Weights of a small image super-resolution model: muon at rate 0.01.
Rows from block 4, named by matrix and row number. Rows with one number belong to one channel. Each number is 500 + 25 x the weight over its row's rms, rounded and kept within 0 to 999. All counts start at 0. Numbers have three digits each. After the name is the row's rms in percent of the matrix's.
# convs0: first 3x3 conv (model.enc.1.1.convs.0.weight, 96x96x3x3), inputs 60-79, a 3x3 kernel for each
# convs1: second 3x3 conv (model.enc.1.1.convs.1.weight, 96x96x3x3, transposed), outputs 60-79, a 3x3 kernel for each
convs0.54 100:487487518490465495506468466518544520512490466506530506487526535481510480501482527499477548472478511456497475503508480526515543493510472484480454532536485512527465486507505488528523519459510518501477491494459557491468540522505480499489480496454495456458507480417504496485488499518461491532456455431482497495457445476490512479484465496508528489501506483486464481452501466537491452472473490474483473496509498509510530502502487507501524501494478540522547498499476511502456487481506549483478485533477505466456499470496459468508489481528507502527
convs0.55 096:507492472459502449498473478515464464508448480506487490499469477493412487501495479466526455512506493521537472490538527497476493523501491474467465534496518543544531486524466498502530541489495520533513508543535462480532512498456511495511523459496453435477443458481450457437537454531555492553504505490502489501502480526528510506460476516443486458507515500507473500499466472480452470488468476465471482455471489483512537487469496478528499507517512478516470505536519464517507472498530513485478478462472463461454511493493494509494494522505512515539
convs0.56 108:487497527518519545470497586501473514489515494529524496475497493498493501452507496482476448465447421499522492525521479475536481512531563493538449485472512525500520484494467492502494498520472475501530473508506454496514488518466491546506497514474517482516512491471520527468539478474480450480508447497475504482523529479531505480514493523554530511522507548469488518516531514509493528526511518507511518502514532497423497441459551495483537495503538467524510468507459440482461468482495477512508547460480528514494483511467548515508548529482493505508
convs0.57 109:513462473486485507519473486510499513522443457550506503474467481413505485476530530526511501522515540511488464517534523538500579527478511483489516469467487514476454528558533555543568480529533497488504468510467455506437502514484477518497449525495506470471503484515479500485450457479470479473490473475534514517541516518483476512501506498510478496464500492547530591562509557507524501495534497489490479474514477448423477482431427442486468474491502493468502507514497507485499511491503475474479488511461441498501506486485488523489496543473501516545
convs0.58 097:523525502536524530526542494522526493543500519536557527510488466506488510492490503482515474510538469493536496476461566521464484498465514511516494504500485496485512469504470481470481478506490499455482496482487513497520480558462472587462480560445483470501506473522488505529460521452467476453450467452536467492510466478517492486513458494497441513485489516495491513522499507486508537516502523468490526499485508498522500471495481494505463501501519515481510532512502524462521527481512491474505505488474479485489495494500485471549513466539512490524
convs0.59 104:533528527499550525499481477486491490495529486504497519487494523466497491531524508475500468476506493592538562504543496449493494501497504492489509501508509501527490458508519491489499487517502466467476506489473495493467506529514544503492471426481514505483514498480477526457515479475500481512501450459526556519510524542529498498520504505504511531514524515501473535505460531495490511468461493479494501510465479496500462499488481533519503495523546494484516489489488495494491504509488499508484522503507543547514458481523502474492513512529462446483
convs0.60 102:488522511503515492467496530483489522485514505497498485479475474509500502456510481469470472571575598446477489456470476506500496500473551490472473494514545502560520505532513502469509536489518503515496466515502499514451551524513522487458484518521508524463502498486491532481525532464511565536493496522522490488474493500480521494469512496483509531485494476501485543515476512538492470470490473479473473494539505457488451481526538491523539498471458584544489516476531474488485527477464482462522529503489469516510493508485509518516544518469538513484
convs0.61 100:490504470512509483505492434490514487490500508501501525505496468520512508492495518504512503518513498540538477479473497480503520498518497521483473497450477472483548512496480559508500490518497477455452476447471506495499526520535524527518480501499488534533497521544501497495469482514457529477510507487491494468548514490531475461451419477452482524484536544496502506501541520510491476473490508485512526516500525534564477505481447487481476499489489478509472451499516492490507491504501475462471504482517509481454463452466512480499502523498486458470
convs0.62 083:474540530510534523518533498459503497479522521482485512491515522526495478513461475473491465482472466507498454508488526498526467513490481530481491489471519499519496500521486530526487526513506465481470450519484437484478496448518510495522491507518525531503556533516521540525470504510501515502451501483507478523500535492504507457526520509509499500506484504511551502504521529498511518531583486582602537538580496534506493507460465495465471473489496504518541486516502487496539477494523470502521505499520483524499506506486467517523482554488506518511
convs0.63 102:498467489544503500520523486515486481512510498504477459531547520534481503494480474469479474453444441527495520492499487510496505462464486492476493501504480524498493486494477469512501500466521461483462523499491533509493488446468523486486517534522466519504461478470479534483520519496451494468491478511478491490511498500551496504470491485579515476503504491517513490472487486539530475523496511427476477500519484496509483505531526473494477502526498530522488481507464501524522477485480507500515468467429541492501474484466489472509503478516503537567
convs0.64 101:510522517517512461446509479474494469504453504512501483480466507488460467497458505495513485475530513451474512480478471534474530455459487518481520511508501507499468538560562540522484512510483512488492492494481509498506522503537521528533509525519486487511464477480493502492488486467492511446511454494493501480470496490492463453484482496515554505494507515502567500468503471495450507420483528439439508489485525506471494491498503502565452493513490551556501450518492482489466484474446471489494501482503474502439503459456529488484547530491505487529
convs0.65 104:434492479502557548507555493513490528513511497484529507506516485544493551522487509463538441536606524471547478516500509520468518487485458467473474440422487441494484476516530486521511522502510505465518491511468481508502487538510492519498470500490497495512510479458490498510504481483500457485499486478496480476498560526484514529483497528481523520458569504489478502518547541486508483502528510500520516501511510511488470488439512479477495532513496517509495505468491484510494484468517476502493456455536532448481507457486487536535484492509520521498
convs0.66 103:574536505529560502516514489497468521512549495496512481498460476526491497534451490552516473520541476522522496514484503538470504487485523469463462476464473509454464448422468486468501509488506534525447486507455488483485490513500492458500514485493512501488505499513527495495514487468495481491503503527493539527481537450494506475484477501501448525502473485507466511477492504544473481486464476513473491485488494498480495510511464499502505492487537440474503491477545537495540523494502534510525471474479481477498460499515508530515515524506526468519
convs0.67 101:499488474468486553529494498475529472494460483481517500512520515493503518478514463494472514490465459496537502516497460514507474530477515502470510511482518481469444500484470503466498462428467508499521509527546526502486509504478482514511498515452490515525497525550504512538514482503506459461515437487497488469552499456528569543510539468520518476505495502493535482501486468505525460486501518496507497516499504529521501479492506522515512489460476501473450469490542511516508531479520496469486482501482506536505474505563509547494485537483481486496
convs0.68 099:512550535499532490528480509497485500476448466472454491476478517498480540471493498509481504486507502518491484540550513515543519503527510482526550497530517494517486548527543543519529497555524511499517484498550531559517472494490503455489510494514444490468447466476457448456521500485491490488515488467499493515493466471464464483466477504532496496524489472495530495512551506506525501498502486490459495490468480496493476462486465491452474481490495514491521484516524482508511468478497439434494529476552498475489490464538536481523526512483513512493
convs0.69 104:482478484489505511471455471517496475489496481478472508489490451455492503477488479466499449519542540493514537474483501528524520488508513423458467464471479450451528506552533491486486521488513506509509491494501523470490461493509495520521466534488493472492484477515469484498505505465494492471518519482581486513518472492492453513514525486488547509466517521501526489471498480509463486515508506497547532518519483486544520497552472503530484478501452517490476479516507435493530442496520512534523528511478523504483462497499469481487543566526523536491
convs0.70 104:484518517520502534510520488492538527501532491495518466505531471521493486500490475530509545468429504554430514508530463490478473484504488513461488507478543478495533494486502530487493515495491474514442522497534530478486476490529494482525527501524506490487475469486482463458496500465532491456538510466464513485497497486511511499516527493505487491557536510463507475528484498535514518484467456480465458519469500463454488471488508506478513547541485486510523537536515530524481507489480448497511476470481476508509473514518481506536487524545468500512
convs0.71 103:500514510499504508505534510539527572489532525479533494524488514487510475505485516535501482472473474460434452560510500512509560478533472467515475482487483552510525502485518532475482540493463504519537459478514469474468502504507550494472528493468528486504494493505503482472518559522504518541493546487509516481483504479541489481500468487486486458497508523477497503472450475494501508514513486507474483504510503495512477471548514511502443504475493541497523490532510509456488509459478490510536504516473539552528519535539502458496460463460460464465
convs0.72 102:490476504496496491490495505543496511553490508506514547515488469490494507507522531470504466410452478491487537505524454501476509502532474488465512456499502519495486501517466474481504479463482461470489529473466515494529440537433481539462461518489491474492556516515544517522474462496460471474562480441496524534480480510480507505515505506502487477523496504492487480453485488498485485483500494516503497500491496490502458500490497485488534482473511491469506501463474528480530490516466488490492502471502460489465486535497520533540538503517488501542
convs0.73 106:506503492504516526493522472518521498482521510511466522454468459470513485517495480487450493487488506464495537477553521489514471493464498497445505484495481488477475479499548482520457497448439483504527543509534522518504509453517504490546502504536462525534498518505457486540559483487502459481550504498550497503509491479463470509499477516472498523458493515507482501486490523535491483478465454460487493485489502545518508476495506500496450492480481500461471508482540489501505485517506492485446494535483476505491461474517520516472483492472478501493
convs0.74 102:513481512485500501483552514534525457490508521512534498522521502527501502520486520471477514469461485501481523475493505481483498505504503550480483519511508476524479533567552591557573510545549504521468511470454516462484545507477517509505536538482505500521492475464494494467515495539500452493474457493497480464543474514500540497441497485479440496540450477480554529517491507515566519495475480524505486524544495506465478514465475505482493491466491533527484496489518487521497503512468564545497522538496514528529520480496461502513467498485502498535
convs0.75 099:531488536508471509483488524520482532506480533494506544482486523501504511476491496518535482492529560546540487511532464454473462492483456496503506496487464451510529500494490526478493484484444514524479503521521520515514528472589482480526530473600484527511503551538506505505526445485499467482469450553509502514459499528504484517506520454512527445504469456489498497460455471484456502486478539514475533530496509493512505526491487534528472522508531504512521489556464469503518485459475493491497509474451495495460486441465486473508457494511469539499
convs0.76 103:526469534483512493505552500473519529503529486505511550511484545478518512505538476536500435513512507576502505515475508489466496538469504469486503482494528467527522482481537491529484511484540509512484550535522525515478511479514551543491491545500488479495509507491499491508475557517469497450450525460503496497501532523534492499503533521487497482496501471499464501471556520510472534492505469525515533483477510520526522506492471478486478498569554522519470485459462489502552472489488475471497497503511494513488513552461502476480513527512500506494
convs0.77 100:493511513512476481501499502518529526502512514503473516506500496502525490500521524494548522496525485475463509520506450534473471483520546489514549479490541492521468512475494497475485485466495497463547495485537504530552460516480521487524528505492476469467498463507504488499508498505456531501489487513472553520535548520465506458468485524473484498494445496505490499501478502515496498491481480497464491473464510462512524499484509472531523530506495509502489499447520515489526470468492456468477503493502463466510478508508501519478522520517486484537
convs0.78 102:552497490470454452477465455511534507510505524507486520499521495454464520510492488510445479521526488499512481512514520508481501536514487514463497447482521460518489515468499532512566528575576436482499466528457523503526491470467474505482501494521481471452442463453461495501509451469525503578505504506552526475502528537478539489510490527506451456507452502506474493489500491500468485482477529474477500451455482498496498495510529536514444512510514491486503511508506525518449494503517501501483483494491481473454491499483508494499489510486548502523
convs0.79 106:505468488531523490521517527492469493493531490527495523515477489482485487520546522459497518506504474552546481538498514467523473490499509462494488498467488474499501519553508507477489476492492474461470484540480490516454531469500547505509507532490533487484511553472511547510481512511552493591498552516460446483514534469514508539488515510531490478442509506484499497473513476527505504502523524496510505499478483497483489451458486463511474507502514517546493466490520487484449443498480497528522507532501511497492498507524525500504472469462500467503
convs0.80 102:469529496489521495512532527499467528496467522507519507486487508508459494499498487547502540517455498557446477444528498508524530502496512504516477506512499488477487518521485548540506483496517481490477522493488492505496588415514547461523584442496515526484513488499488480498466594465446602503448562503489534487483505477515473499547521494516487486534486492488559503484534498479513496520539505510527529504524500476528493510497528503495477493506519513529500465538519519529503543541468553511523483500529501463508471506525492503537471488523451489527
convs0.81 067:522504509526504500511534490516511519504528521477528528509512500527486497517493526500505478520526495481486505503489467534497480480502484533511492513492502502500500531518517490495538497536501452508498489471490487491497505500463531541477520523488544540528561596574578596575512491493503503478553508509500473496514504481481492491523534532512565563509539532509515525514528516517559538597626574578608594546600626460497484471483502478480458518456473521485524504492478490505480522529501523507512479462494509491482531472486499477488482487506495487479
convs0.82 104:493466501493477516469441469526537541513569544504540511468448482490485461474486523519458480542476487483484457461463495516541501521502471487509523477479490465466552513497509508507501492531516499480491564509514480441481491495460496472511501542508515531541547559565538562531461491470507501511500499510496487497529514515507478503552556520512505467458475473488456464444399467475455477525552514528578520533524509471497472496509500468471468513509462483505512527550509508539510525505505530501495485489449430462466481488503489474505473487453492478477
convs0.83 090:511480486539537495557544510509489494491462516479466505518501493504510486497459489537519553505519532483492531496431487527461548521490521445464493466486468499492478493524515513510495496480494485467474503489540481513494506526523524516525499494473521515483522520465493493501547510489544520531513530524478488526534513511489507489513469507541551542513513512501508503508515518529522524517555528511556545485510517451429508507476534543496498513527516451455463489481503462479489488509493517520481505502524527532517562551514505500476527538519549530551
convs0.84 103:497486532521464531482466469485528499496565513537504501478540498536493479490470488487509516444469489468484549583445493495530514554451475494434505502459449458466535490459515510474495518490468510523487457536507499523508464540493514511496487553494541523521502503528512508509521487511461532513494507472482474485467499523441458482497504492496505511493497504471458483482456462505498463495515487480500498483494529470459489508507497526425466515523511490495491452541504531507522500525517518488515497469485509520513522520533478470476509527495472534507
convs0.85 096:482493479480514506459498469489512497462485523481490518505490487499497506488477521510458514550517483522515484509539447514574452468528454527494492486530480528504507507474514465473490461500460466505481472521494510505490476462539503461513523483544510525500528552528533504510459503492508521481480493481536525487501525521489504552507510456480519519472495523467510493501502486451494494549558538549580565524548517509529467483524487453553504512487486499469485474513482525505444522507491525511527509505532489532552474507503526524546517533513510516516
convs0.86 104:501529494508499504529510521501514542481515477480501498482495491508530464523525497474449504478481458530551529476496509530505513470502489468433491513496537575491469517487505527554496505470510477557511526524524553523489483494502500493485505466519487488490486489503464488476472500509485495507484476511517504517528539491521532521451479489489497511518480472496478493513520499507478539463486486493488471511501502483479463464541425470482451496491539485490540490472513482526522486462521513485479512472508491472506469502463488493533489479501472489500
convs0.87 109:484485508485524483520537554503505493490526557472496517515467496477488489498454498496468471578520508474507460480496478523491482491492482501466512534537497507498497500479441498498491488526531493483503489453532521480485526505480513483477553481490490482504516523528529486512461505509489514513484535520451457501487488495492488504540514470535481462506522503488496483500509499497506536540507532523519507534493481546477506542518560499467480541519495536451499498461485461513470533525522504486465449500528496504544514512524476501456511510466516509497
convs0.88 105:485512486496513497474481463465490483489510466451473484491448503495478474540510455563441486514474497589527492502515550474500491472477482503505484458498476514493488521512540483580545458517526527473512531447433522487501545514525522517491477514478484497490536467502481487486517500503512417486587505531475508502505476492499489522535477481523531502491494504483506521478512508488524479506474520479499512465505503528489470460469479487461472493502517486528501500517515508491457489493491490475491505472457465489477468498499529510467515500465472481448
convs0.89 099:536508546525522504513494493497522508489519487471494526480498495532547498489519494525510535518475491572456436540537499495457485521515485497494512523480493530512559523481469521513482494520509493499499524469493502500477498492475500543507481505490515477478543535516532537494471526546467499524462507495463513519487474474494514498495482474491468474471508479490529498527516500474538479471486490498506503506513506507531520507469507490480505506518527515453508475509526500500466510468495516510504521530539520532540533531492526508491493507454468493468
convs0.90 103:512501512521507514509516461517491504488505504514527504515475513495494508541468490460575482499586440483598446535517514496531500471519518521545497510528537509539554468481546456487532479493542493485462509509513500528506437567466422612472440556426507497507507504482479520513498463491531437493542463520497489471501494497542515459498509500458524518509504514497490524504490511524471510491522510518488507531523502473540491513531498479531484495467483509509468489485492480495523460449530463511488508493552497527519506502506496511517519503541501511528
convs0.91 072:497464467518511503503493511542532530523532537529523491503503498539543506535497518490493496471482525484496509471460511462461495475461499485531503490463500466481537505501470519499502514518513538526515526497487450455494539534489521541473500534506548572505492547533513532518497508485470506469502498515530493494512507532469473514500521493549555518512537498521548537555544492548502498503527474530557509611535494479517513458468470487485491484481489485465475490467474502487517502517485482479499489502488509484515511455514478508442509531493524491441
convs1.54 105:522537479495484451513457485501556525506580562505508495535489499553514516497481489517512509478496489508530532509520541474495496471479474536507472507536490522509475487500502493487465493482470500465451520503467495474470485498486466531477496456445526505490582543486541532507508462513456520493459530497500502509533503512472525526530463493509455511428509495482521494523514527511527519563528531546519494496563507510548535542528560488504519550549489518505487513509498511474486508528505528525569504524475508471498520467541454476509502476478473484521
convs1.55 104:520509491504537533522507520530548506501550563455498505516515476466484493511510491525519526503521497515497514490504503494505508490471516476490471508451486505480493509498485482492502541525493512505464519503482481478476513525528507535524511497490548591537562587549519566529483478491478508492534551487475534458446467495465486455506456515519498494522460446496492491503505489472475492566548497513508474490521439511544522543530528539581565513540520493524507546549463485554487497539487485537515524503476522505477529498491506469502481442493476490518
convs1.56 097:544497478528508515501482500524504457558540472501528475483506496481527461478535499484503511486495486476489493435496504473492467495467456489468484514505470521528507499484478515499458471495518486481503510420460509481499469469512463479494482458530506441475516470469484510447487509488505535511471499482469500543544521567530514525530491502519501458493464494523505491513513475483553509493518495474556538476494536500478486459484506496499511520510490461480505495507515495532535520515514511523523551575512518547501535529509524554522527572514460527482
convs1.57 103:472531475483515558475478502531489482463467488483450462458497438469477490510521510486519511484499498492505497512511485491504502512511502507484496498489477508512503474489499467490487517489485503520518499493505510517518504545479491536507502555480483508514469487454492486476479505514503507518506510556500553532484548571521480544485510504533544490531506482518493549538496512483499469507527531474474472483541508469495490460490492440495476466477488484547460505499506515488444534468442510445500507498466486521498497521507529521540509484508518472493
convs1.58 119:494500520483492496483495484507466495527501491523518498500504485491470515529489474509483468531490478508502503490500480526538476471529512488500512476484480478491491510469513518485514491489499521506480457484495515496486531422513535411516537426474521499513495506497521517498491503518504473483475517509522524467522528504511515523487510508516505503496467510509476473510499534539513538510541481531532488450519472495517472541534489507522493494496507473537518473502495474532520458491493487502498498459444509485497512470486479481484488482520501479491
convs1.59 104:486482482518506476489485516520485523507537528492500493465467498491483528508480488515544476496494476476522543492486471508512474478498503508462473521500484522523531484481529489519482489506490543521532558508536503517500497484468513490489473471478511490522523539512509499480511506485481502504477489481511512495491547498478531516487495455473498509462465511528525487486540486463483562497524540493541501497518523494519533481516474511526519523516492480491510499482476575538520502461488456509490466468525487501492514489495504498448494509468505518502
convs1.60 100:492507523496546532511519507496486498484493503494513508465499462517555548508533532509434481588555506463461444458487511460497495509487482494507525529548551518504470493505498490506522496505516505498514489512467518502468503482505513506445500470507503487514506487527518482504469517504527548532506498465502517502505485480479496500493509490501476525515549505558523534505485492465490482479439466518490500486530534506465504471477498501505503484517464484492512515516494513541508534520520509469462492476502461512513502525483498480486478505501500481480
convs1.61 103:495504471520507494484529506491497502494492506480480499485458484541526505533522552501495519488486490501483489528468512528509524522506531524497489524522528515521527563481456539472493518499520502557518506517495542528505494483464514502493530522496484495483464524495459503512508499489502486503506540502560557484519491460477531513494502486525501500486470465487485509461487463488533503485489469518518449491517471499540518475516469502508449473493505537551526534527482492500472510492491478438455476485494496499509516513508527472472514478504543527506
convs1.62 079:567543504523572531492520518478585547460571549448514530491473557514464523503461511480492510473510526508513500534502532496492488541505496529523516519534499500524483517521468534510490497470480477509504502506509518522530475482496469483480502512486573550514589555551540571538491500509507506509484506513521468495540464469495517510508469482484447477488430461561533512563559534564557530539534491559529483503480496539549536532538501527513476514486499506476491506529507461509520485526536469518513505507484508497494505465463498496473496512471473467448
convs1.63 103:482491511517498512516502503491516492467514462503493469499496490489471501517476486469486466514525485439482470532555504501546478514481477501494487491497495500499525488533472496487509490523516511509506478476475531565529448471491469467439490495504475450491493485516497480470476488498457474487464496520474453483462471466511515516485481511483480464524514511483507518496525502516487519500508511507487537455479464460461501472491491494516519504516504530455512493463474479456447501475502528485515533492540527487511517504466472475505518513533496481497
convs1.64 103:491469431454501461465481485511479514480474499470452482516528489510501504497514528509465471498491508514502491525454479432469477492505511496532517530548528484549554518510476533455499503480496474488525506519505516512475502480484513472478468471451489473437476467474477508483480521536532552529552529502478516512488495463479490514474513512487533486528522506495497497547487511488463490546559517536515516493490531487477493480475494465497498488467475484455471511520488472498523539501509507512504571513534496443502493506475499491551507499539529521531
convs1.65 110:493528470527531513470506471533500500465456454472445477545513465521532455514491497495481505513478523508471454546488503436444468528508512491459483504528509490499486508502474496493509519527546509498498493453486512513536496501500508515492502505506499516474525531503518527520492511533512504510550555542524480512450448474501549559495480485523469490510462483502458537526527493469466492519491482486486476509467496476516488545505489498494504486485469477479471543511477516523486544558478545490490478495486501471464487485504506472505482520532460474479
convs1.66 103:490494499488531464518476452480516508488508517496465500472460446456490514492485478460539512467534521477511508492485512531527516564529508491470478493478486508515500480486478493532512522525501547537529521501510466428504505511507511487502473467497484504497461476472507473480476495492486491466487523503494539500482510516486494496474491527485482503489542525479535487459502482480532482524483478509468459502500480471502513466504496541544496495523460475501515504493523487502538491473510518475506529500499521523492545566509546504482502517477473456473
convs1.67 111:496486528449508542533471498481486513504539496467459488521522477517488545504516531497492540486500488457546527525509503515503509499518479472500508478476477442485525513491514506519551512493520491500465450463523510484479483435454492508515474510445456485498465473503488507515508510506497496489473492528444433505510483457513541552495499510515497558511496488526521518491493516528459513499511529537523523471476515522510485526516509516541490485518523513496527495493535517547460479535507502484474438476520463430487508484475529531498497500489512492502
convs1.68 104:484533502452506486476493472508502518524551546525522523511509500469503499490525480533524459553555514515499490466473511467458493496501515524528510507494488472486539451445485491482504490464465473494508496475492505493499482499479487498493486511515538552517521519525523515517506510474485485494513537493526494492518499509507487539486487526502473491459465503460459474526493488493516527528549516509574530531559535535534504550533523528464456481479485506479488507535524484537535520535533505538501514482515508467478501517487520509486502499477474506474
convs1.69 086:524506519541517495527543517473488515442524538473491473509481470503511476514516501497480517517491496515516525498512537480479495529534526468518483497511530500516537493526520527513495495496480513523517489521524496471495486516515478490527470493526494498483481478465476452470518505487497491501499513506525506544511490538509508459491510509510497496512471486501478470473455485474486508486516504494471490438507527458445497483453503449440488515528488515520494544509479463505492481483503495512509500505499482543519499543529508497473518511500496512481
convs1.70 114:522470513454463517468494512507505500535486513487484489492532443507526449562487486540515504509519534529520513479493501497542486451484499503505477504498493506508505492515475510487465497501502520536513527494505526514515487503532510545548545506550476499490470507478485479477563521459542532483545558493494443485517520533495533495549492514522486560509474505482492494426459482472497506485511484465497470451499506515490495451485498467489496467530496511526509528505496500531502508547506515486499525491517499481527514497511530539462444490487487511486
convs1.71 097:508509465500501460489512495523494503484481528479464497509535483483482501554512498511529526481509521497461489509461480508477521511507524488482497491509494511523519516516462536463478489486476501496449509455509485466475492482482531477483493469486493496520450473473468499475500521492511501489509442442474489508513501496481477490491473477528526523498448482512540533502528505469506492490517466482511440508495463513491462519499492508508501545557492497504467487558494507499548524512512517491492485498447478466506494473537497495487503473466537510499
convs1.72 102:481481522478510536483490497489499467454487480472533482516468488488465508518477490476519489491520523492505513509491533484499486478481503520535486532512512514499504533491461504503467502532507482458477489499515485489522476550452502506451551501427474501485470456454480467481524503510558535544532518516499493460489525462493525474472499507514487482507446456470509541478502528465498540499500473470475493509492507480512478501507506491492498525565518482542532534505462501514527474526529512532467535468505511493478536503488485509484513503487453446479
convs1.73 100:496488483515498482501525534492456473495457480513459503510479536501522493497535502547495532521503535502515530491563489519539514510558516471477484490472509499465512503503500531453499499466472498514488475500486505482468519475474500481519493494478483510487482497466478477494528492457508466474490518457460542544525487490480508479468470530501507523471504460464470478473490487502531480498547532512545516493511483516506496481484484530483464547467469516492476490524509517551490511467444489487477481455504456544482506553492521520503505509475534546503
convs1.74 086:493473493483468495485525525484470447466493499480504492485509462499471494485532459516492509508518511502485493448477451467483499479508497526498510486504511491485521491497496476496510472425462517513491502472497542490505520452552501473547502465502526522515532537488485504475496517492543526477491496478493477484516503491515523454544544499529517497480489475495524520482500500477426470522523547513540550458471483484491527435488476490460483512528482495475505515509528507498459533530507552519520521541509482487528511467505506569537504498505516504531
convs1.75 107:497450462473478482467519480502509544491472503535495475506485528505489506450506524497468459487511518497474475525454494470491497466479508516479519481501505496461472511512521516474489464514510503471499513516483512521491459536541452538510429529528468482483457475493461452455497451560538468542536452544536523515512499478481519537509520552504469476516511480485511533483508499516493513474510536466500532494510519502503480516498479464489499468524536498504510515499526480507531480536500488495460507511500538483519520474502480502528528515519494534495
convs1.76 101:456527522462511483446540528463490477515529516472495500478481542490542514495500527472456449513463467522479502514487474539487517514466483493508525494482535467513502485514485468500531453531477497474490548522494483509512514525454492499479504533473482514514503500484517509510509501504470499530473494482490494486506518524509435508470484506500476522470436480523488486515472524522522507437504467493518507492510460506477518466472486482487468490508487489542476532482488475542510473497512489512514479508483488517516461512478525447505521467476530514512
convs1.77 098:460495520487493488482486489494501501518538530522531490504563529521558508495517537515474476502500495498509496478484466467487513478456479481537533507485535482479535484507521466479501484515499484451449497506515497479534470535442484525481484517487510498500541521517524535547454514531503504510427518503503485515484472476518466466519469492476454518454452512487506517504510508502535491504487490506494491509509509470523487544533540506525470495532517503527510540512520505509536511531527486474480520518482495517517515501496469522530488474498509485495
convs1.78 082:503469533507490487467473480462460511458477487467479494501523479467504535501486471489536487483558585480524516439479492496545517557516482524527527504515529494482477482470500524511456490487471499487505517477512505486541537494499543522490508509496471481494485500466473501517465486496468551525486531488534542494557561536492492490483518507484505519458523513526513528519508546486501481480440515502486525519521546468452428428425454441492479487488500485492521474482519487533511506480459516479490503509512554515502491526512517521510506522516478535510
convs1.79 093:489503516450510487485522518486472437515513515506528509509521524489519508468476517517495497506477505476492532502488472503467480521504484514482513515475497492485500475445497523460509496469515476508462524533518550562496509493553516522535498528529500506494529497499505511473505457480476504481545486485461463500483511493509487522515522538494486470536484496495488492512486524508529516515522507476492537512519501507530530543533508514517507474466526503470478537496461477520472538499495523494512486522522503501454454498466532487511538490510525518513
convs1.80 106:482555501527551501501529497526497470499511476523494453485494492489489474486478459526526508459503477550569539509441497520463460516458504554554496531549500505516493514491487503466489527490502512515513465509514457531535486538503490527519493485481501505496513548532485517491514512520480489521511515484464500534503485515460469516494510488531538462508492428520525515494519518483480505505524480440517474463504507483497491494502499514485524461471513533495492488502492548485497507463480546496516495536490516518478500500482568453523539507545531485511
convs1.81 083:541525519560573508510536500542543565528555574506550563491514525509506518513488479493525502499504511482506506496494488492491514508492487509507486496489485491487480517534517521558542536559524510508497494483493496491501512511491499509511486513517590574533574593585556595555493495498486494517481494495498502497497474505527514534476471468477457457490467463553521481596576509586563511482467464505483464500496485542528507530526524543526504507508522493502498501499475507508484506507491503482485515486490493502486500505494465461446490477461495481471
convs1.82 104:486456464499521481463527500464478499437492491464482493496518520515520501539520483476499519509489497488508468502543527487535504493497521496498494486453514503525463487502499507491505525543530500504502505506506515490493503527521496514530540509518510520517485481493476504507520482471484477482512488505492501506501486503548499506529504543495518516462491496480468472447432462491483487538525512514502494509498509504508466467504472497493503528513518504509522525451479545542529475473467475497505479471477481477493499490499492529521520492538523519499
convs1.83 082:529491486515492475494501451473516540468515540494528525513534531508507542506497530509527509498482499486471495492501477494509509489513531526513492487500498458482512501513494463490475514542506497500508520496516493483494495491487524515532497505512535517485543523497530519478507501488474483470490475469514488486506485485505505512522497492511523502488512520472456502461452479482455454498526526517515518481500526531528498517538529494547552504493538501492515502497499505485539510498544523508509463469492478507517489491522478476488482488491477489509
convs1.84 108:507497509517478460505513507478479488472522494503488471513517494484507487507510470500504489490466467537524526471525494518475540473485470514520483473491465486521450518498477495465531489503473471487452488471487498440487486489457492506482463515467503512515489495525491477506480495500499537511503511483530471468542496502504505493487482541506507509512507494474516492508526530445525465520488505515514498526504527518505472514498480513524512530508544557503471545495558539536497535526510484502515514495519483508451470485481507487520508511515536461527
convs1.85 091:515499458512522477472531475515548518505551534524517518486513478472483492500512475531482475531529514501524550511489511513493471515529459502492488497486518485499505524517546537528516517507475471500506461492460521484438514502484519490525511495527493529457509474456507512490490534480480501487502518510530520480535509488519515493467500503489513531501488546501535515514460494474462505476508438537496508503503514509514545546567522535560505542518506507518497515535538445526504461506517491491497480431499503450468496465440498457481507503523490527503
convs1.86 102:508497493502524487476496493494497512485440466511443454547461452505481473505515486463460482476469513496534508454473519458482474480511490490494480513510500490555501467471477491492509489533510478443474462483530531486530479496500479525527505492492479459463461476434461481483516496503472487500531517532454444502524538470512492541468496484536550508454500548513502500487497515513508481471472494512446495494463510472493509503533490501472447498486489451514469505497501506506481511494485495491477495497511518470505501467463536503511479506465492493489
convs1.87 090:535497476502507519524499523465526548497505536489495480516508483513517530519526485503422490549512498509514513530503545547549523533536466506530529501518543526524524479479497506501490474475447469474470495500487467464466513544486517504512502494508442497486436490524497517524473528522523531526498512518498487497484468520499491499504479481505472509527533516518507487503488508485502507446519479501514513520546496510521512538518546508521525511496455477525488517507498490478513521543531483522534493466527502514516511504500482481484493475484485512510
convs1.88 105:498490519482511508523493535513472490509484481492488491496494469506539533458502525501490498466472492527541490542525525551519541468484468488520509501510476479475523520493490489518508474508447512505502483493485447491490566503479545480461493474481512515500508517488521507534541510489492506446508479479498491491529515532496513569511517538499512538465469508485450494521464490518539506505533512524560533422468452519489517473450496485447491494545516450513491466500448489489488515507468497539455499489456525503528493512491475540489479528447507549507
convs1.89 084:453443480488503491459493438515523505501500550483470488517479473500499541532547480534526507524503532492491534493466496513457512504495498503473479498499493471462478476518475516489495528525479535497480512498521513552537497540499521509498539502525527482443520490481500509492500486489490468475504498511505452518525505483485494520519504539524518539502508542513463517522474498525502514493491529471473495482498543488519503502498467506513501486515467482483490513479495472489499499549528504520560515491477488552544457502503513565506497555511499510493
convs1.90 111:484477486539507509512483532509542510466500478492499480476520517468524511501505489484521500480523494457483499545480529504480521481506504506486481507513478527516453518501504492512491524486506521499510461458503528502530436561491457526506469575487500536486493512478520524474479456507495505527505471563517490522558537505515534528489463476490498481533512473482496488513458499518474478520495452518498476460461476493514513501530488525513484519513534468506498498512523506456486508479466524482456465510495514518480493513471500488511478447527500484563
convs1.91 066:532536502550548528515543506503541560504557591499549543512487467482464496488496493483514517501506525508486489488492484513486494548519514512507508509508471512507500510506493511527512528533479500530552504512528524528494506486497493497516490489500573584575605598597597574553489500493504507487482512480501488517493495503483507520520485481468484488493480471550527498561561541532562551527509469501502467505417466516523520526545513514517515507493501506492481515503486489522511497513511512510477508511504481495496498484489510455428503475470516480461